config.toml
model = "image classifier"
dataset = "photos of plants, animals and fungi (iNaturalist)"
train_examples = 155796
image_size = 64
crop_scale_min = 1
horizontal_flip = true
color_jitter = 0.1
targets = ["family"]
num_classes = 181
arch = "vit"
norm = "layernorm"
norm_position = "pre"
hidden_act = "reglu"
mlp_ratio = 2.67
head_dim = 32
fused_qkv = false
bias = "none"
qk_norm = false
layer_scale_init = 0.01
parallel_block = false
inner_norm = false
drop_path = 0.1
patch_size = [8, 8]
conv_stem = false
layers = 8
width = 192
positions = "rope"
pooling = "class_token"
mixing = "cutmix"
label_smoothing = 0.1
loss = "cross_entropy"
init = "small_normal"
residual_init = "none"
optimizer = "soap"
beta2 = 0.99
learning_rate = 0.0017
beta1 = 0.95
shampoo_beta = 0.95
eps = 1e-08
precondition_frequency = 25
max_precond_dim = 512
one_sided = false
adamw_lr_other_params = 0.00092
max_grad_norm = 1.0
max_steps = 15500
batch_size = 256
epochs = 25.5
lr_schedule = "cosine"
final_lr_fraction = 0.05
warmup_steps = 460
weight_decay = 0.05
adamw_weight_decay_other_params = 0.05
Rows from block 4, named by matrix and row number. Rows with one number belong to one neuron. Each number is 128 + 24 x the weight over its row's rms, rounded and kept within 0 to 255. All counts start at 0. After the name is the row's rms in percent of the matrix's.
# gate: MLP gate (model.blocks.4.mlp.gate.weight, 512x192), inputs 48-95
# fc1: MLP up (model.blocks.4.mlp.fc1.weight, 512x192), inputs 48-95
# fc2: MLP down (model.blocks.4.mlp.fc2.weight, 192x512, transposed), outputs 48-95
gate.167 092 [151 127 113 138 141 135 124 123 179 148 112 120 135 152 128 131 117 109  94  89 113 159 140 142 115 174 111 139 129  81 112 132 125  79 115 139 151 119 117 130  78 125 101 137 140 134 122 142]
fc1.167 095 [120  97  98 145 116  93 143 118  77 109 179 147 152 111 159 121 115 101 181 197 113 145 160 135 177 123 126 106  90 144 136 142 148 103 142 147 119 125 166 141 122 118  97 129  94 110 151 138]
fc2.167 101 [130 151  69  78  98 121 130 101 143 128  85 177 125 140 122 138 140 134 162 101 156 125 155 140 138 143 112 144 121 146 130 100 138 130  64 141 103 195 168 131 107 132 124 146 107 166 131 110]
gate.168 102 [130 157  89 122 102  98 167  96  96 132 111  96 102 184 131 108 136  97 120 151 119 111 105 101 146  87  96 102 129 151 132 148 105 129 130 123 108 128 108 134 123  96 155 149 139 165  96 129]
fc1.168 103 [155 149 115 118 146 138 112 121 120 129 170 156 109  87 139 114 123 163  96  79  88  96 156 147 124 134 142 110 121  80 133 129  96 145 144  98 127 149 151 149 110 170 130 145 156 100 111 144]
fc2.168 102 [160 122 101 128 139 113 135 182  99 108 121  85 117 167 126 159 136 145 131 115 115 124 132 162 126 163 145 123 133 150 111  80 118 166 131 133 108 109 108 155 172 138 158 153 189 120 124 136]
gate.169 094 [ 83 130 134 115 119 145 123 105 145 125 163 129 126 153  79  93 128 130 156  73 119 150 138 129 133 134 101 156 134 134  99 109 142 142 190 148 145  86 116 157 139 161 132 134 116 152 122  81]
fc1.169 094 [120 128  77 152 118 164 154 114 133 150  85 131 130 126 149 163 133 125 100 112 113 133 153 128 171 149 113 119 102 154 118 140 133 183  92 111 139 126 121 112 151 138 119 130 144 131 140 107]
fc2.169 103 [ 92 162 104  96 139 108  99 153 122  77 125 110 104 117 132 114 140 144 133 102 136 141 131 122 134 136 133 126 155 152 167 148 133 103  97 145 115 107 125 140 156 126 116 120 168 146  84  88]
gate.170 092 [147 153 141 159  77 141 124 167 156 129 138 128 105 213 140 161 130 163 139 154 130 101 100  98 116 148 134 132 113  90 149 135 115 129  95 121  85 144 121 114 132 111 149 122 145  84 114 107]
fc1.170 093 [103 114 136 168  82  73  76 160 156  73 102 133 126 173  78 128 133 140 138 116  84 102  98 118 132 131  98 133 105  81 159 119 123  91 133 107 114 166 126  90 169  95 136 137 129 111 158 100]
fc2.170 097 [140 109 130 138 106 143  85 144 130 151  84 123  88 127 125 174 144 133  87 148  96 141  93 138 149 110 123 138 139 103  85 180 136 134 137 170 110 105 161 132 176 112 121 130 113 159 121 142]
gate.171 096 [114 165 101 127 104 121 129  74 117 129 126 129 125 132 147 137  98 148 140 127 107  95 139 109 135 134 178 197 173 102 107 132 105 176  85 149 138 164 112 131  93 135 119 117 116 165 101 101]
fc1.171 096 [ 97 122 126 153 119 104 145 114 120 131 117 129 134 122 147 125 118 118 106 154  94 134 105 160 137 146 136  92 132 126  85 167  86 134 153 124 114 160  94 114  95  91 106  86 165 112 114 134]
fc2.171 100 [154 100 161 102  97 138 167 145 138 169 164 121 156 124 146 113 156  87 130 150 121 171 148 140 145  86 135 102 128  98  99 122 104 105 139  57 129 123 180 151 133 150 151 168 118 128 100 121]
gate.172 096 [142 153  75 136 118 145 139 131 110 175 119 146 105 146  84 121 154 135 109 121 127 111 153 134 125 118 100 130 131 136 152 161 162 150 105 127 150 103 152 137 127 125 111 117 134 125 164 132]
fc1.172 100 [113 107 114 117 133 101 140  85  72  99 156 109 140 141 124 103 154 120 139 112 148 122 159 124  56 167 142 102 124  82 124 116 146  93 158 101 139 134 120  99 103 112 170 114 121 165 122 138]
fc2.172 106 [169 140 124 120 136 105 103 116 132  90 176 147  96 132 123 129 130 122 133 128 103 110 105 145 128 123 120 128 112 153 101 120 112 160 166 110 161 140  87  93  82 149 138 143 110 169  82 125]
gate.173 098 [162 110 160 130 146 117 170 123 114 103  89 121 122 131 164 146  86 144 114 147  82 125 145 118 138 148 167 116 137 138 140  90 110 138 147 178 108 132 166 136 137 139  99 104 121 119 132 122]
fc1.173 098 [114 133 143 116 155 120 122 146 144 114 146 138 135 133  99 146 142 141 134 127 130 133 120 120 161 111 133 133 150 170 135 141 134 158 159 118 116 153 108  96 136 163 152 119 122 112 135 113]
fc2.173 100 [ 94 165 101 118  96 149 137  95 150 134 148  79 138  86  85 172 133 119 114 121 117 118 113 145  93 135 168  89 131  81 145  98 129 153 102 106 128 148 146 117 131  77 112 118 109  92 145  91]
gate.174 097 [135 141 148 140 103 131  81 142 140 175 105 138 141 144  82  83 175 207 129 115 133 147 149 125 118  93  73 146 127 139 119 131 133 150  98 118  95 120 127 136 141 141 136 121 115 111 131 107]
fc1.174 106 [119 103 116 191 130 100 117 147 113 123 125 136  89 122 159 136 137 101 146  88  85 113  89 157 103 159  79 137 119 188 147 128 107 157 156  86 134 116 131 123 103 145 132 128 120  79 133 138]
fc2.174 098 [119 186 116 116 138 114 148 140 108  88 105 117 132 157  90 113  99 136 125 177 127 118 107 108 132 103 139 134 117 140  90 135 147 157 127 138 116 104 176 159 149 166 143 106 128 143 128  98]
gate.175 092 [148 181  69 146 147 143 138 142 116 116  70 128 134  57 119 106 119 149 134 118 114  91 144 147 114 172 146 121 111 144 150 101 150 150 121 109 126 175 182 122 105 101 116 106 129 105 110 109]
fc1.175 098 [126 118 131 125  97  95 152 124 135 115 156 134  76 113  89 136 151 102 112 114 127 106 153 187 151 129 130 154 138 157 151 100 161 129 152 132  93 124 178 103 150 134 125  94 127 114 144 122]
fc2.175 100 [114  90 132 100 131 126 156 108 136 182 156 110 118 103 140 148  98 162 106 136 125 131 153 128  98 120 143 137  72 148 136 117 115 127 147 116 113 131 111 164 133 115 140  99 114  69 161 118]
gate.176 098 [147 112 153 139  98  96 132 139 144 134 139 134 134 103 157 152 151 149 106 187 112  86  98 113 117 181 112 126  95 121 127 126 118 143 159 137 102 153 121 106  97 133 154 169 124 118 158 162]
fc1.176 101 [131 147 108 135 109 127 134  70 139 146 176 100 151  91 124 134 143 163 130 130 126 127  88 170 111 104  95 141 108 151 138 123 124  98 113 125 150 160 144 116  93 157 150 130  93 160 106 124]
fc2.176 094 [113  98  97 111 120 145 120 122 156 119 120 157 152 138 114 102 109 167 110 104 143 128  92  93  84 131 140 134 110 126 150 124 156 129 108 125  86 126 167 118 139  97 163 125 103 101 158 128]
gate.177 090 [134 129 110 159 119 132 163 109 137 143 189 127 147 115 132 106 163 147 118 132 123 131 141 128  98 167 123 106 119 142 101 164 128 122 139 182 163 109 102 104 109 177 126 127  99 112 143 125]
fc1.177 092 [127 154  95  72 138 104  73 140 141 135  94 146 108 144 137 142 113 142 157 132 144 172 118 148 180  68 105 133 121 142 175 100 120 145 106  86 110  96 141 128 119  97 138 155 118 167  90 160]
fc2.177 095 [123 151 103 130 148 140 130 112 175  95 116 151 119 121 100 156 170 137  85 112 141 112 140 146 153 144 121 163 143  83 168 139 134  90  57  91 143 124 111 129 150 165 176 127 136  97 127 161]
gate.178 095 [115 148  53 168 176  90 100 168 145 138 124 136 149 130 122 157  89 171 115 142 141 154 139 114 118 147 107 150 112 123  85 134 114 149 134 125 156  93 121 110 133 156 124 142  94  96 103 131]
fc1.178 102 [129 135 105 122 161  81 134 163 164 149 126 156 185 107 117 142 104 116 146 107 148 148 158 107 121 137 108 119 109 147 136  84  95 158 150 124 133 136 112 122 136 117  96  99 153 140 137 121]
fc2.178 101 [152 165 121 107 145 155 136 125 118 130 157 126 121 122 112 172 130 109 121  81 106 123 131 138 104 117  76 114 160 152  97  95 141 162 147 115 108 110 147 153 138 119 107 173 133 156 103 111]
gate.179 102 [147 131  80 146 101 110 125 133 139 197  92 178  89  96  97 129 160 141 116 136 150 120 122 133 101  89 162 159 168  79 136 145 145 143 169 159 135  86 164  91 132  96 136 106 131 122 104 131]
fc1.179 102 [105 121 120  98 163  70 136 144  90 120 103 120  94 142 130 133  84 138 120 113 179 160 140 121 154 112 124 121 157 148  70 164 192 100 138 117 105 115 187  56 123 149 117 153 101 113 116 146]
fc2.179 097 [114 107 114 180 121 133  82 121 120 174 140 127  86  98 111 101 134 130 121 173 121 171 126 137 120 140 109 150 141 137 101 148 115 132 141 133 136 106 142 166 102 116 114 144 100 148  76 148]
gate.180 099 [137 127 126 185 173 126 172 135 109 166 146 158 114 107 108 130 140 155 130 130 143 133 166 208 134 126 105 139 103 145 124 127 110  96 155 139  96 112  97 100 106 149 116  91 135 164 144 110]
fc1.180 095 [166 143 140 133 103  95  89 163 116 122 121 110 123 119 161 129 112  96 128 103 121  91 152 158 128 132 144 128 142 126 170 147 167 131 139 145 127 140 161 154 151 159 115 136 117 123 144 171]
fc2.180 093 [115 158 133 132 132 132 159 106 155  97 123 124 124 147 156 142 138 140 126  98  99 181 100 151 130 145 134 132 129 126  98 122  91 142 112 138 136 118 129 118 139 145 113 135 134 138 132  99]
gate.181 095 [100  83 120 147 130 100 112 114 121 151 141 122 124 129 129 176 179 156 106  94  86  95 182 139 139 129 123 144 146 147 114 114  82 125 122 149 145 137 137 122 158 144 132 130  70 113 168 100]
fc1.181 099 [ 92 140 124  76 147 124 117 107 147 154 165  80 125 149 129 133 115 128 140 120  34 144 141 136 137  85 128 148 149 128 105 121 114 109 148 198 161 117 107 112 121 139 133 152  85 147 141 160]
fc2.181 101 [110 119 117 127 122 121 154 139 151 135 125 143 131 138 121  81 132 159 155  65 123 116 142 145 149 140 148 176 112 108 146 127 146 127 113 132  82 151 131  97 173  96 154 110 123 152 121 126]
gate.182 091 [121 180 117 140 167 102 140 134 102 145 128 134 133 125 110 150 127 133  99 159 180 122 180  86 110 111 100 126 130 146 129 143 150 142 146 111 127 152 112 147 150 116 153 152 186 199 127  97]
fc1.182 096 [104 114 183 120 100  90  96 169 172 149 101 141 175  93 130 121 148 141 143  80 148 125 141 139 132 135 103 143 177 128 150 146 126 133  89 180 143 164 135 154 133 136 137 128  92 158 106 125]
fc2.182 094 [109 149 101 104 107 130 103 126 120  83 136 125 102 140 135 100 122 150 163  79 137 154 142 146  74 143 107 127 160 117 184 180 139 117 147 106 115 164 119 153 153 128 126 131 132 124 130 134]
gate.183 109 [163 108 158 170  92 136 149  96 140 130 140 115 113 134  87 170 171 139 126 143 116 102 130 140 140 152 155 141 135 133 109 174 116 114 136 143 160 156  71  55 160 153 164 107 123 122 115 146]
fc1.183 101 [134 122  65 146 148 147 171 144 163 160 143 134 125 118 156 101 145 117  90 109 137 151  91 120  88  67 100 102 138 129 102 119 152 112 171  93 175 111 118 147  85 108 137 156 120  98 130 136]
fc2.183 097 [138  88 116 131 135 104 124 173  84 144 138 140 138 125 134  64 131 154 151 136 103 112  97  81 114 152  59 165 130 117 117 110 114 132 115 146 157  82 130 134 117 101 152 141  99 165 111 106]
gate.184 099 [121 125 103 109 142 138 120 137 126 170 140 130 151 123  94 119 136 140 158 142 160 114 177 118 130 149 159 158 151  99 168 105 105 187 167 151 138 160 104 146 180 171 183 152 121 144  85 142]
fc1.184 102 [112 111 169 100 171  98 108 147 151 132 135  95 134 148  90 121 126 133 158  95 130  80 159 146 167 106 142 141 124 185 147 137 160  83 128 147 125 168 119 126 121 115 148 148 110 121  86 115]
fc2.184 102 [128 150  99 158 108 117 130 101 118 134  78 171 119 125 144 139 156 150 137 132  81 115 128  91 130 125 134 112 112 139 117 181 125 101 129 153 116 137 156 136 154 152 136 153 136 127 129 150]
gate.185 095 [122 157 142 140 124 126 115 125 136 143 147 154 152 142 121 145 136 141  91 105 148 180 102  66  92 160 176 145  99 159 125 117 127 149 128 123  88 141 143 116 122 106 112 104 128 144 173 116]
fc1.185 098 [108 113 112 169 160 133 155 172 150 110 124 139 121 118 159 127 129 107 112 140 176 144 101 168 101 175 166 115 139 134 144 115 138 137 111 153 110 140 111 109 162 171 160 144 135 162  90 139]
fc2.185 098 [124 135 105 102 131 123 112 114 113 151 116 139 115 113 136 111 111 140 171 166 196 131 142 131 135 137 109 124 139  85  75  70 110 140 151 141  78 138 141 133 158 134 119 132  90 117 118 136]
gate.186 103 [126  96 133 126 104 124  94 101 163 154 140  87 134 166 137 113 135 131 150 178  88 129 106 138  96 135 138 121 101 105 146 148  70 157 119 119 183 132 159 108 117 153 138 163 180 133 154 131]
fc1.186 102 [106 113 111 147 148  92 139 112 114 150 121 122 102 125 133 130 163 112 151 128 190 138  75 129 118 150 147  75 134 152 121 140 144 139 157 128  97 146 141 154 147  85 116 167 108 148  86 136]
fc2.186 096 [ 84 121  78 134 117 139 163 117 129 130 162 115 142 147 118 101 144 170 104 133 163 114 113 157 114 132 147 144 107 146 148 116 142  68 109 125  70  83 121 172 204 167 113 121 114 145 136  95]
gate.187 108 [133 135 113 134 136 110  94 123 117 110 137 149 138 133 153 135 112 169 124 180 126  96 126 160 111 167 126 151 149 112 127 100 106 129 114 129 119 118 105 127  86 136 165 115 143 121 135 136]
fc1.187 108 [153 149 171 135 106 131  85 124 106 103  97  96 148 134 116 140 105 168 121 149 131 112 144 110 175 161 136 163 140 136 118 143 166 126 107 118 101 147 129 144 123 157 126 163 152 108  95 126]
fc2.187 102 [116  73 124 145 112 153 116 129  87 105 120 141 119 121 156 113 150  87  90  95  89 130 107 174 126 118 101 145 172 127 135 110  93 118 116 137 152 141 125 107 134  98 128 115 103 104 158 157]
gate.188 098 [103 133  99 155 127 177 148 125 120 122 131 157 115 128  90 126 111 139 154 149 152 144 154 172 133  88 142  90 105 123 155 147 131 129 129 126 162 133 134  94 144 162 145 165 129 174 122 149]
fc1.188 097 [ 98 163 151 136 118  81 117 113 106 159  79 153 118 124  83 142 166  76 153 135 128 153 157  77 124 132 151 157 138 152 117 201 127 136 100  83 127 127 103 139 109 109 150  94 132 153  95 158]
fc2.188 100 [161 145 148 153 136 106 141  96 137 109 144 185 148  72 143 141 142  89 125 116 140 112 126 113 170  75 168 128 110 123 117 125 141 147 152 170 107 105 148 121 109 144 160 152 115 145  88 153]
gate.189 091 [108 114 109 121 101 145 175 162 160 166 119 158 137 111 156 113 164 148 141 151 119  91 170 150 102 174 154 119 129 150 117 154 155 148 143 102 176 100 128 137 158 112 119 127 106 114 135 140]
fc1.189 092 [150 112 158 131 124 109 152 101 128 146 144 100 126 113  91 124 127 114 165 120 128  96 159 108 185 122 118 116 114 111  99 124 106 148 128 145 137 153 149 108 146 144 135 115 140 154 156 122]
fc2.189 092 [135 153 116 137 118  90 132 134 151 145 116  99  66 159 113 153 137  78 131 117 156 118 106 161 119 166 150 121 167  78 125  86 114 133 119 137  79 117 132 106 159 137 167 104 123 110 138  60]
gate.190 106 [125 102 121 119 122 142 157 116 139 105  92 125 101 165 125 138 210 154 102 175 152 135 110 118 148 117 118 125 136 126 107 116 164 151 111 120 130 147 107 115 165 132 117 102 111 151 130 136]
fc1.190 108 [ 94 171 142 130 118 128 131 122 123 139 137 152 106  97 166 135 152 129 100 193 133 159 152 150 123 143 119 134 149 123 149 192 135  87 116 115 145 123 157 151 147 111 128 132 154 192 126 141]
fc2.190 101 [136 119 127 137 135 117 133 123  87 100 150 104  85 113 132 128 113 103 126 121 117 165 124 133 132 105 141 152 115 127 102 180 129 113 133 170 115 108  74 108  66 135 136 125 130 156 134 148]
gate.191 089 [129 112 110 110 143 110 100 133 113 132 134 148 111 107 137 144 165 132 138 114  66 144 157 132 146 127 152 117 143 138 141 124 137 146 115 112 106 137  99 153 138 130 120 114 106 146 175  87]
fc1.191 092 [123 142 127 161 102 121 138 151 141 136 125 152 123 154 138 114 109  88  97 157 185 173 148 141 113 138 112 150 125 132  94 104 158  88 138 145 136 105 130 118 120 117 128 129 135 136 130 126]
fc2.191 098 [ 90 154 137 161 159 122 113 119  96 107 161 125  91 118 155 146 148 146 153 100 137 136 148 150 102 117 100 117 113 140  92 121 110 143 127 131  93 150 148  84 137 148 120 145 105 136 138 107]
gate.192 095 [149 137 146 161  96 120 132 112 132 108 169 156 121 158 118 140 160  92 122 167  91 141 138 112 101 189 199 160 111 113 134 137  91 149 122 145 130 139 122 127 113 148 123 100 154 129 142  95]
fc1.192 088 [154 110 102  98 134 128 121 149 179 149  98 127 148  94 155 134 103 158 131 114 161 119 147  90 154 114  81 102 149 115 136  96 131 139 123 113 139 108 121 114 106 107 127 146  97 134 118 198]
fc2.192 098 [123 143 176 135 112 135 118 139  79 112 118 127 144 133 130 111 140 183 150 138 119  83  89 144 144 107 115 140 181 114 139 133 141 119 133  64 144 160 151  78 144 165 121  86  93 124 124 136]
gate.193 094 [109  95 148 143  96 123 141 156 115 115 119 145 103 133  79 140  96 154 112 113  99 128 130 147 114 130 104  92  96 128 154 155 143 140 146 114 126 106 135 148 149 124 168  94 103 116  91 130]
fc1.193 101 [131 108 111 148 102 108  81 153 132 105 102  87  96 155 101 123 151 143 132 136 102 175 127 150 128 132 123 110  82 131 135 120 144 132 174  94 134 114 142 164 154 139 162 136 104 104  68 113]
fc2.193 096 [135 116 115 101 137 127 118 147 119 125 143 120 111  83 107 142  91 144 118  88 126 114 178 148 103 138  60 138 130 167 112 117 105 139 144 105 186 119 114 122 159 117  88  97 144 144 127  80]
gate.194 099 [127 126 110 127 128 124 120 100  84 140 135 100 120 126 139 119 128 134 132 159 104 106  94  96 165 158 125 144 136 125 111 101 132 101 132 148 126 143 125 131 150 128 148 154 109 126 115  87]
fc1.194 094 [168 146 105 112  89 154 114 126 112 126 156  93  92 103  96 105 171  76 135  98 142 159 123 118 159 117 155 123 146 137 126 153  82 122  78 104 157 141 113 115 146 125 123 109 123 132 177 135]
fc2.194 103 [143 126 107 114  83 156 108 136 116 139 117 135 101 118 131 130 113 136 123 116 126  92 120 128 146 125 117 136  98 126 120 129 143 136 120 153 141 108 124 159 136 114 110 130 123 114 142  99]
gate.195 104 [119 103 119 129 152 106 145 128  96 145 125 181  86 138 137 121 130 115 137 146  86 131 154 112 109 117 131 135 126 150 165 132  83 127 148  90  91  82 119 138 150 104  89  90 130 146 179 134]
fc1.195 113 [115 130 165  92  90 143 136 113 124 138 146 123 119 100 130 106 125 134 151 138 144 158 118 118 101 151 138 164 177  65 144 125 163 110 143 143  91 136 166 134 136 151  90 145 116 132 121 145]
fc2.195 103 [161 165  60 105 134 118  86 152 129 101 150 127 125 179 113 150 127 146 121 122 127 138  98 108 141 155 126 158 163  75 127  72 123 123 125 141 118  83 106 164 103 170 147 138 131 147 128 139]
gate.196 099 [122 178 112 126 109 108 114 106  71 127 139 108 156 113 133 164 139 140 164 106 121 116 142 127 123 129 117 158 102 127 125 128 157  91 113 113 121 149 154 116 123 127 126 148 160 142 136  86]
fc1.196 102 [118 116 119 116 114 133 134 124 131 144 140 128 127  97 137 149 148 177  94 138  94 140 148 118 116 148 121  71 121 178 140 119 112 125 126 123 124 146 133 131 180 118 111 155 123  98 135 113]
fc2.196 100 [162 120 159  89 114 151 105 117 121 135 148 150 117 153  93  92 107 149 130 154 129 132 147  74 130  96 193 102 110 125 127 129 129 195 155 136 159 125 113 131 110  96 140 104 136  89 137 105]
gate.197 102 [168 139 121 130 109 127 140 106 137 152 141  66 136 158 139 141 165 130 158 117 119 125 123 114 164 100 103 156 134 122 142 119 128 101  99 139  90 126 153 126  98  95 127 143 115 101 152 157]
fc1.197 098 [111 141 168 120 123 118 137  91 152 106 120 157 119 123 119 137 110 115 162 135  75 144 164 151 125 155 106 111  91 129 117 113 136  68 133  93 142 163 152 106 114 117 118  90 107 126 123  99]
fc2.197 098 [132 126 139 137 117 144  95 131 157 123 135 133 158 111 140 141 137 109 175 113 128 107 148 123 117 138 138 134 148 109 119 105 159 124  85 137 115 175 103  75 133 114 117 128 129 130 115 153]
gate.198 114 [113 144 117 151 112 148 110  79  92 115 157 118 134 123 128 144 149 113 144 103 145 137 137 124 143 143 113  97 158 140 171 119 142  94 160 120 126 164  97 135 144 124 160 126 135 174 139 151]
fc1.198 097 [200 145 119 131 142  86  91 130 133 129 110  99 130  82  90  89 104 145 166 138 142 101 104 143  84 132 102  94 145 119 149 105 155 113 138 169 134 117 137 135 145 149 145 176 156 145  98 148]
fc2.198 096 [146 113 136 108 162 136 108  95 119 139 158 143 157 131 120 100 147 111 103 124 123 128 101 123 123 153 135 120  98 131 166 108 151 125 172 132 137 134 120 121 107 119  70 107 173 120 140 184]
gate.199 107 [116 109  98 136  98  95 150 144 107 114 149 123 134 152 131 143 135 193 141 152 136 122 131 131 142 170 144 113 139 107 129 129 113 137 107 121 144 150 131 152 122 134 119 157 166 142  97 130]
fc1.199 106 [139 154 159 123 108 159 154 102 131 125 131 116 103 109 120 140 103  84 132 170 137 114 141 121 106 120 122 138 153 170  80  91 182 148 131 119 100 116 128 130  97 160  95 131 156 101 167 127]
fc2.199 103 [160 155 111 136 142 144 125 142 148 132 136 119  97 147 126 119 131 136 121 140 100 136  97  93 110 134 126 142 147 114 141 156 142 127 151  76 169 130 122 142  96 136  94 134 127 123 106 122]
gate.200 109 [165 121  91 141 105 131 131 125 117 176 125 128 110 140 112 117 100 107 121 136  81 122 139 109 128 139 172 145 107 110 118  87 127 113 107 104 165 111 119 131 154  79 138 104 132 129 134 120]
fc1.200 102 [108 118  90 139 117 115 127 187 113  82 163  81 124  77 144 179 146 145 152 157 126 132  98 144 141  83 106 174 165 132 140 121 124 134 106 112 155 123 119 135 101 137 142 151 161 100 171  92]
fc2.200 106 [142 171 125 117 131 153 151 139 144 175 118  95 124 110 156 141 139 150 135 109 117  97  63 103 111 148  99 183 116 142 108 129  90 125 135 154 138 192 122  81  77 126 148 155 126 131 196 110]
gate.201 091 [149 114  87 141 146 107 112  85 120 147  94 137 117 144 148 125 171 118 158 154 146 124 151 134 173 112 175 143  78 135 112 130 115 116 132  98 171  45 143 177  83 138 136 143 115 117 125 142]
fc1.201 093 [134 102 187 141 109 114  74 146 136 115 141  79 102 128 143 140 125 153 145 121 100 115 142  84 148 147 169 152 126  96 106 122 145 157 143 128 140 106 107 155 137 149 166 132  93 126 170 128]
fc2.201 096 [114 103 138 129 129 164  82 127 132 112 155 125  85  90 118 149 130 146 132 150  98 140 129 145  92 142 139 105  88  87 144 145 174 113 136 149 132  94 120 135 114 166 111 160 127  66 140 165]
gate.202 107 [152  96 137 104 139 134 155 160 175 135 148 101  92  88 108 150 133 122 119 121 138 136 130 152  90 178 159 129 145 111 113 152 117 146 156 131 100 140  90 124  95 110 150 134 104  98 144 121]
fc1.202 103 [154 161 129 120 125 135 105 166 142  96 116 174  98 105  77 156 159  98 122 124 114 144 164 117 105 159 106 120 111 105 120 117 109 103  92 128 120 188  63 113 134 121 142 114 172  93  89 139]
fc2.202 100 [148 105 176 129  98 109 136 117 119 100 116 107 103 135 133  79 106 134 151  84 134 128 160  79  98 166 160 114 165 111 122 125 123 120 103 135 114 157 124 116  98 132 102 160 141 133 102 143]
gate.203 104 [106 112 127 142 146 118  99 120 142 129 121 138 119 119 113 101 100 116  89 118  97 103  93 148 129  90 165  96 136 123 113 122 125 186 133 103 130 115  85 168 102 146 170 175 159 115 113 142]
fc1.203 099 [165 164 139 137 111 138 146 111 114  98 143 134 137 134 123 161 126 131 139 109 126 169 130  99 153 133 129 184 143 130 143 134 163 104 117 131 168 160 158 124 169 144 130  91 102  76 145 115]
fc2.203 098 [179 124 138 120 131 141 148 134 147 140 157 146 132 168 152 149 173 121 121 141  95 100 103 124 183 149 146 137 146 173 107 165 125 165 126 103 134  88 137 101 103 150  84 124 130 117 166  90]
gate.204 100 [135 129  88 153 171 132 134 185 126  72 101 169 102  92  91 116 142 135 150 113 156 114 111  87 135 110  95 110 133 140 121 103 112 145 143 198 117 151 127 117  95 139 164 143 109 113 144 162]
fc1.204 101 [112 131 147 149 128 126 123 114 151 105 122 153 124  98 122  86 106 113 142  98 123 138 129 107 110 131 121 187  89 100 148  97 146  95 109 134 174 120 126 148 125 144  87 113 149 151 114 100]
fc2.204 097 [126 112 127 107 136 137 110 143 146 142  92  98 126 142 132 131 124 109  96 130 140 142 157 127 143 120 161 115 143 130 130  69 129 130 110  92 131 153 100 119 159 120 104 104 111 127 145 140]
gate.205 100 [131 156 131 139 149 108 105  96 135 102 140 132 102 127 143 117 181 144 183 154  86 148 117 162 191 145 124 136 111 134 124 103 166 125 119 159 110 176 102 132  98 149 191 146 140 120  97 130]
fc1.205 100 [108 117 157 125  83 126 121 134  77  85 128 143 140 173 141  76  91 103 127 150 156 141 178 116  84 152 134 180 149 112 166 160 147 171 141 165 137 129 120 112  90 131  84 154 134 118 157 127]
fc2.205 107 [122 136 119 115 114  89 137 143 108 103 150 146 117 172 117 127 136 115 101 157 109 120 161 116 119 133 118 127 127  90 155  56  89 114 109 124 118 157 100 114 107 100 137  41 126  75 133  82]
gate.206 106 [129 125 101 164 104 146 147 132  94 145 152 158  85 127 152 112 168 127 148  95  97 142  87 153  94 160 100 118 144 163 130 137 105  95  97 117 156 136 166 123 110 155 114 133 150 143 118 151]
fc1.206 097 [146  95 146 106 123 110 175 121 156 107 149 101 159 137 116 182  90 112  99 137  80 132 139 172 105  97 142 126 146  93 162 127 155 188 139 117 151 130  93 150  88 125 150 152 184 141 125 174]
fc2.206 098 [104 121  92 132  93 182 159 113 110  88 136 170 158 134 108 125 116 107 162 127  87 124 146 135  92 166 136 104 103 127 125 135  86 130 141 124  82 140 120 128  99 147  93 119 145 150 102 162]
gate.207 101 [150  84 167  87 179 144 131 124 131 127 131 123 160 132 162 136 130  94  78 122 108 102 166 149 151 175 161 151 145 116  73 129 146 148  91 118 169 162 124 161 135 145 156 152 149 114 128 117]
fc1.207 101 [102 137 175 104 172  83 126 134 127 117 145 178 121 112 150 140 164 109 112 167 108  70 146 124 108 123 148 136 119 128 103 126 114 118 138 110 181 129 129 136 144 106 149 138 133 154  97 159]
fc2.207 101 [164 147 140 137 142 114 100 107 110 174 141 124 127 133 142 163 122 104 102  90 149  68 111 149 106 143 147 130 112 144 119 148 126 113 149  91 160 109 102 128 130 105 141 137 133 157 113  85]
gate.208 094 [157 107 141 129 122 138 115  97 165 117 115 147 105 101 127 120 133 143 170 155 123 121 149  93 127 136 112 105 134 130 123 123 146 130 137 138 113 115 106 107 143 107  66  97 117 129 153 124]
fc1.208 094 [136 116 126 139 125 107 130 134 128 122 121 180 125 120 124 108 124 168 148 159 116 132 131 100 113 137 112 120 155 147 130 176 124 130 121 132 102 113 138 122 151 131  89  73 115 108 149 129]
fc2.208 103 [137 109 127 136  90 118 139 137 136 133 132  90 168  79 136 141 118 106 147 136 162 100 153 110 135 103 138 137 137 123 112  90 124 133 147 102 134 105  96 145  99 154 133 112 127 130 102 154]
gate.209 092 [119  87  90 118  79 150 129  92  84 112 107 164 134 123 124 118 164 100  95  93 140 151 129  98 150 123 128 122 150 148 123 166 165 118 125  96 135 134 131 164 114 118 101  93 119 102 146 148]
fc1.209 090 [125  95 126 124 121 131 147 116 104 132 127 126 147 107 112 154 154 123  61 119 160 183 163 131 121  84 103 129 152 162 166  52  96 111 124 141 131 126 148 140 122 136 125 123 118 148 122 123]
fc2.209 099 [150 123 107 132 157  88 157  90 115 103 110 160  90 161 183 122 156 109 122 135 124 128 169 184 105 105 121 137 107 138 119 112 154 102  95 138 139 146 155 162 113 133 112 140 110 153 136 174]
gate.210 113 [138 106 142 128 121 111 123 122  99 151 158 152 150 120 141 118 102 165 133 129 114 139 145 147 140 128 186 175 117 114 131  84 133 139 129 130 137 143 149 129 104 143 146 144  92 137 177 123]
fc1.210 123 [102 118 117 160 102 121 119 141 146 159 107 145 132 134 126 147  73 121 148 117  95 117  82 138 121 106 156 104 150 119 113 137 131  84 130 178 192 162 186 100 149 111  91 132 106 132 129 131]
fc2.210 116 [129 123 117 144  98 122 122 150 137 123 123 140 133 153 148 224 125 169 110 127 143 114 148 175 146  97 137 164 126 129 130 106 135 129 131  67 167 141 140 166  89 126 115 127  77 125 146 141]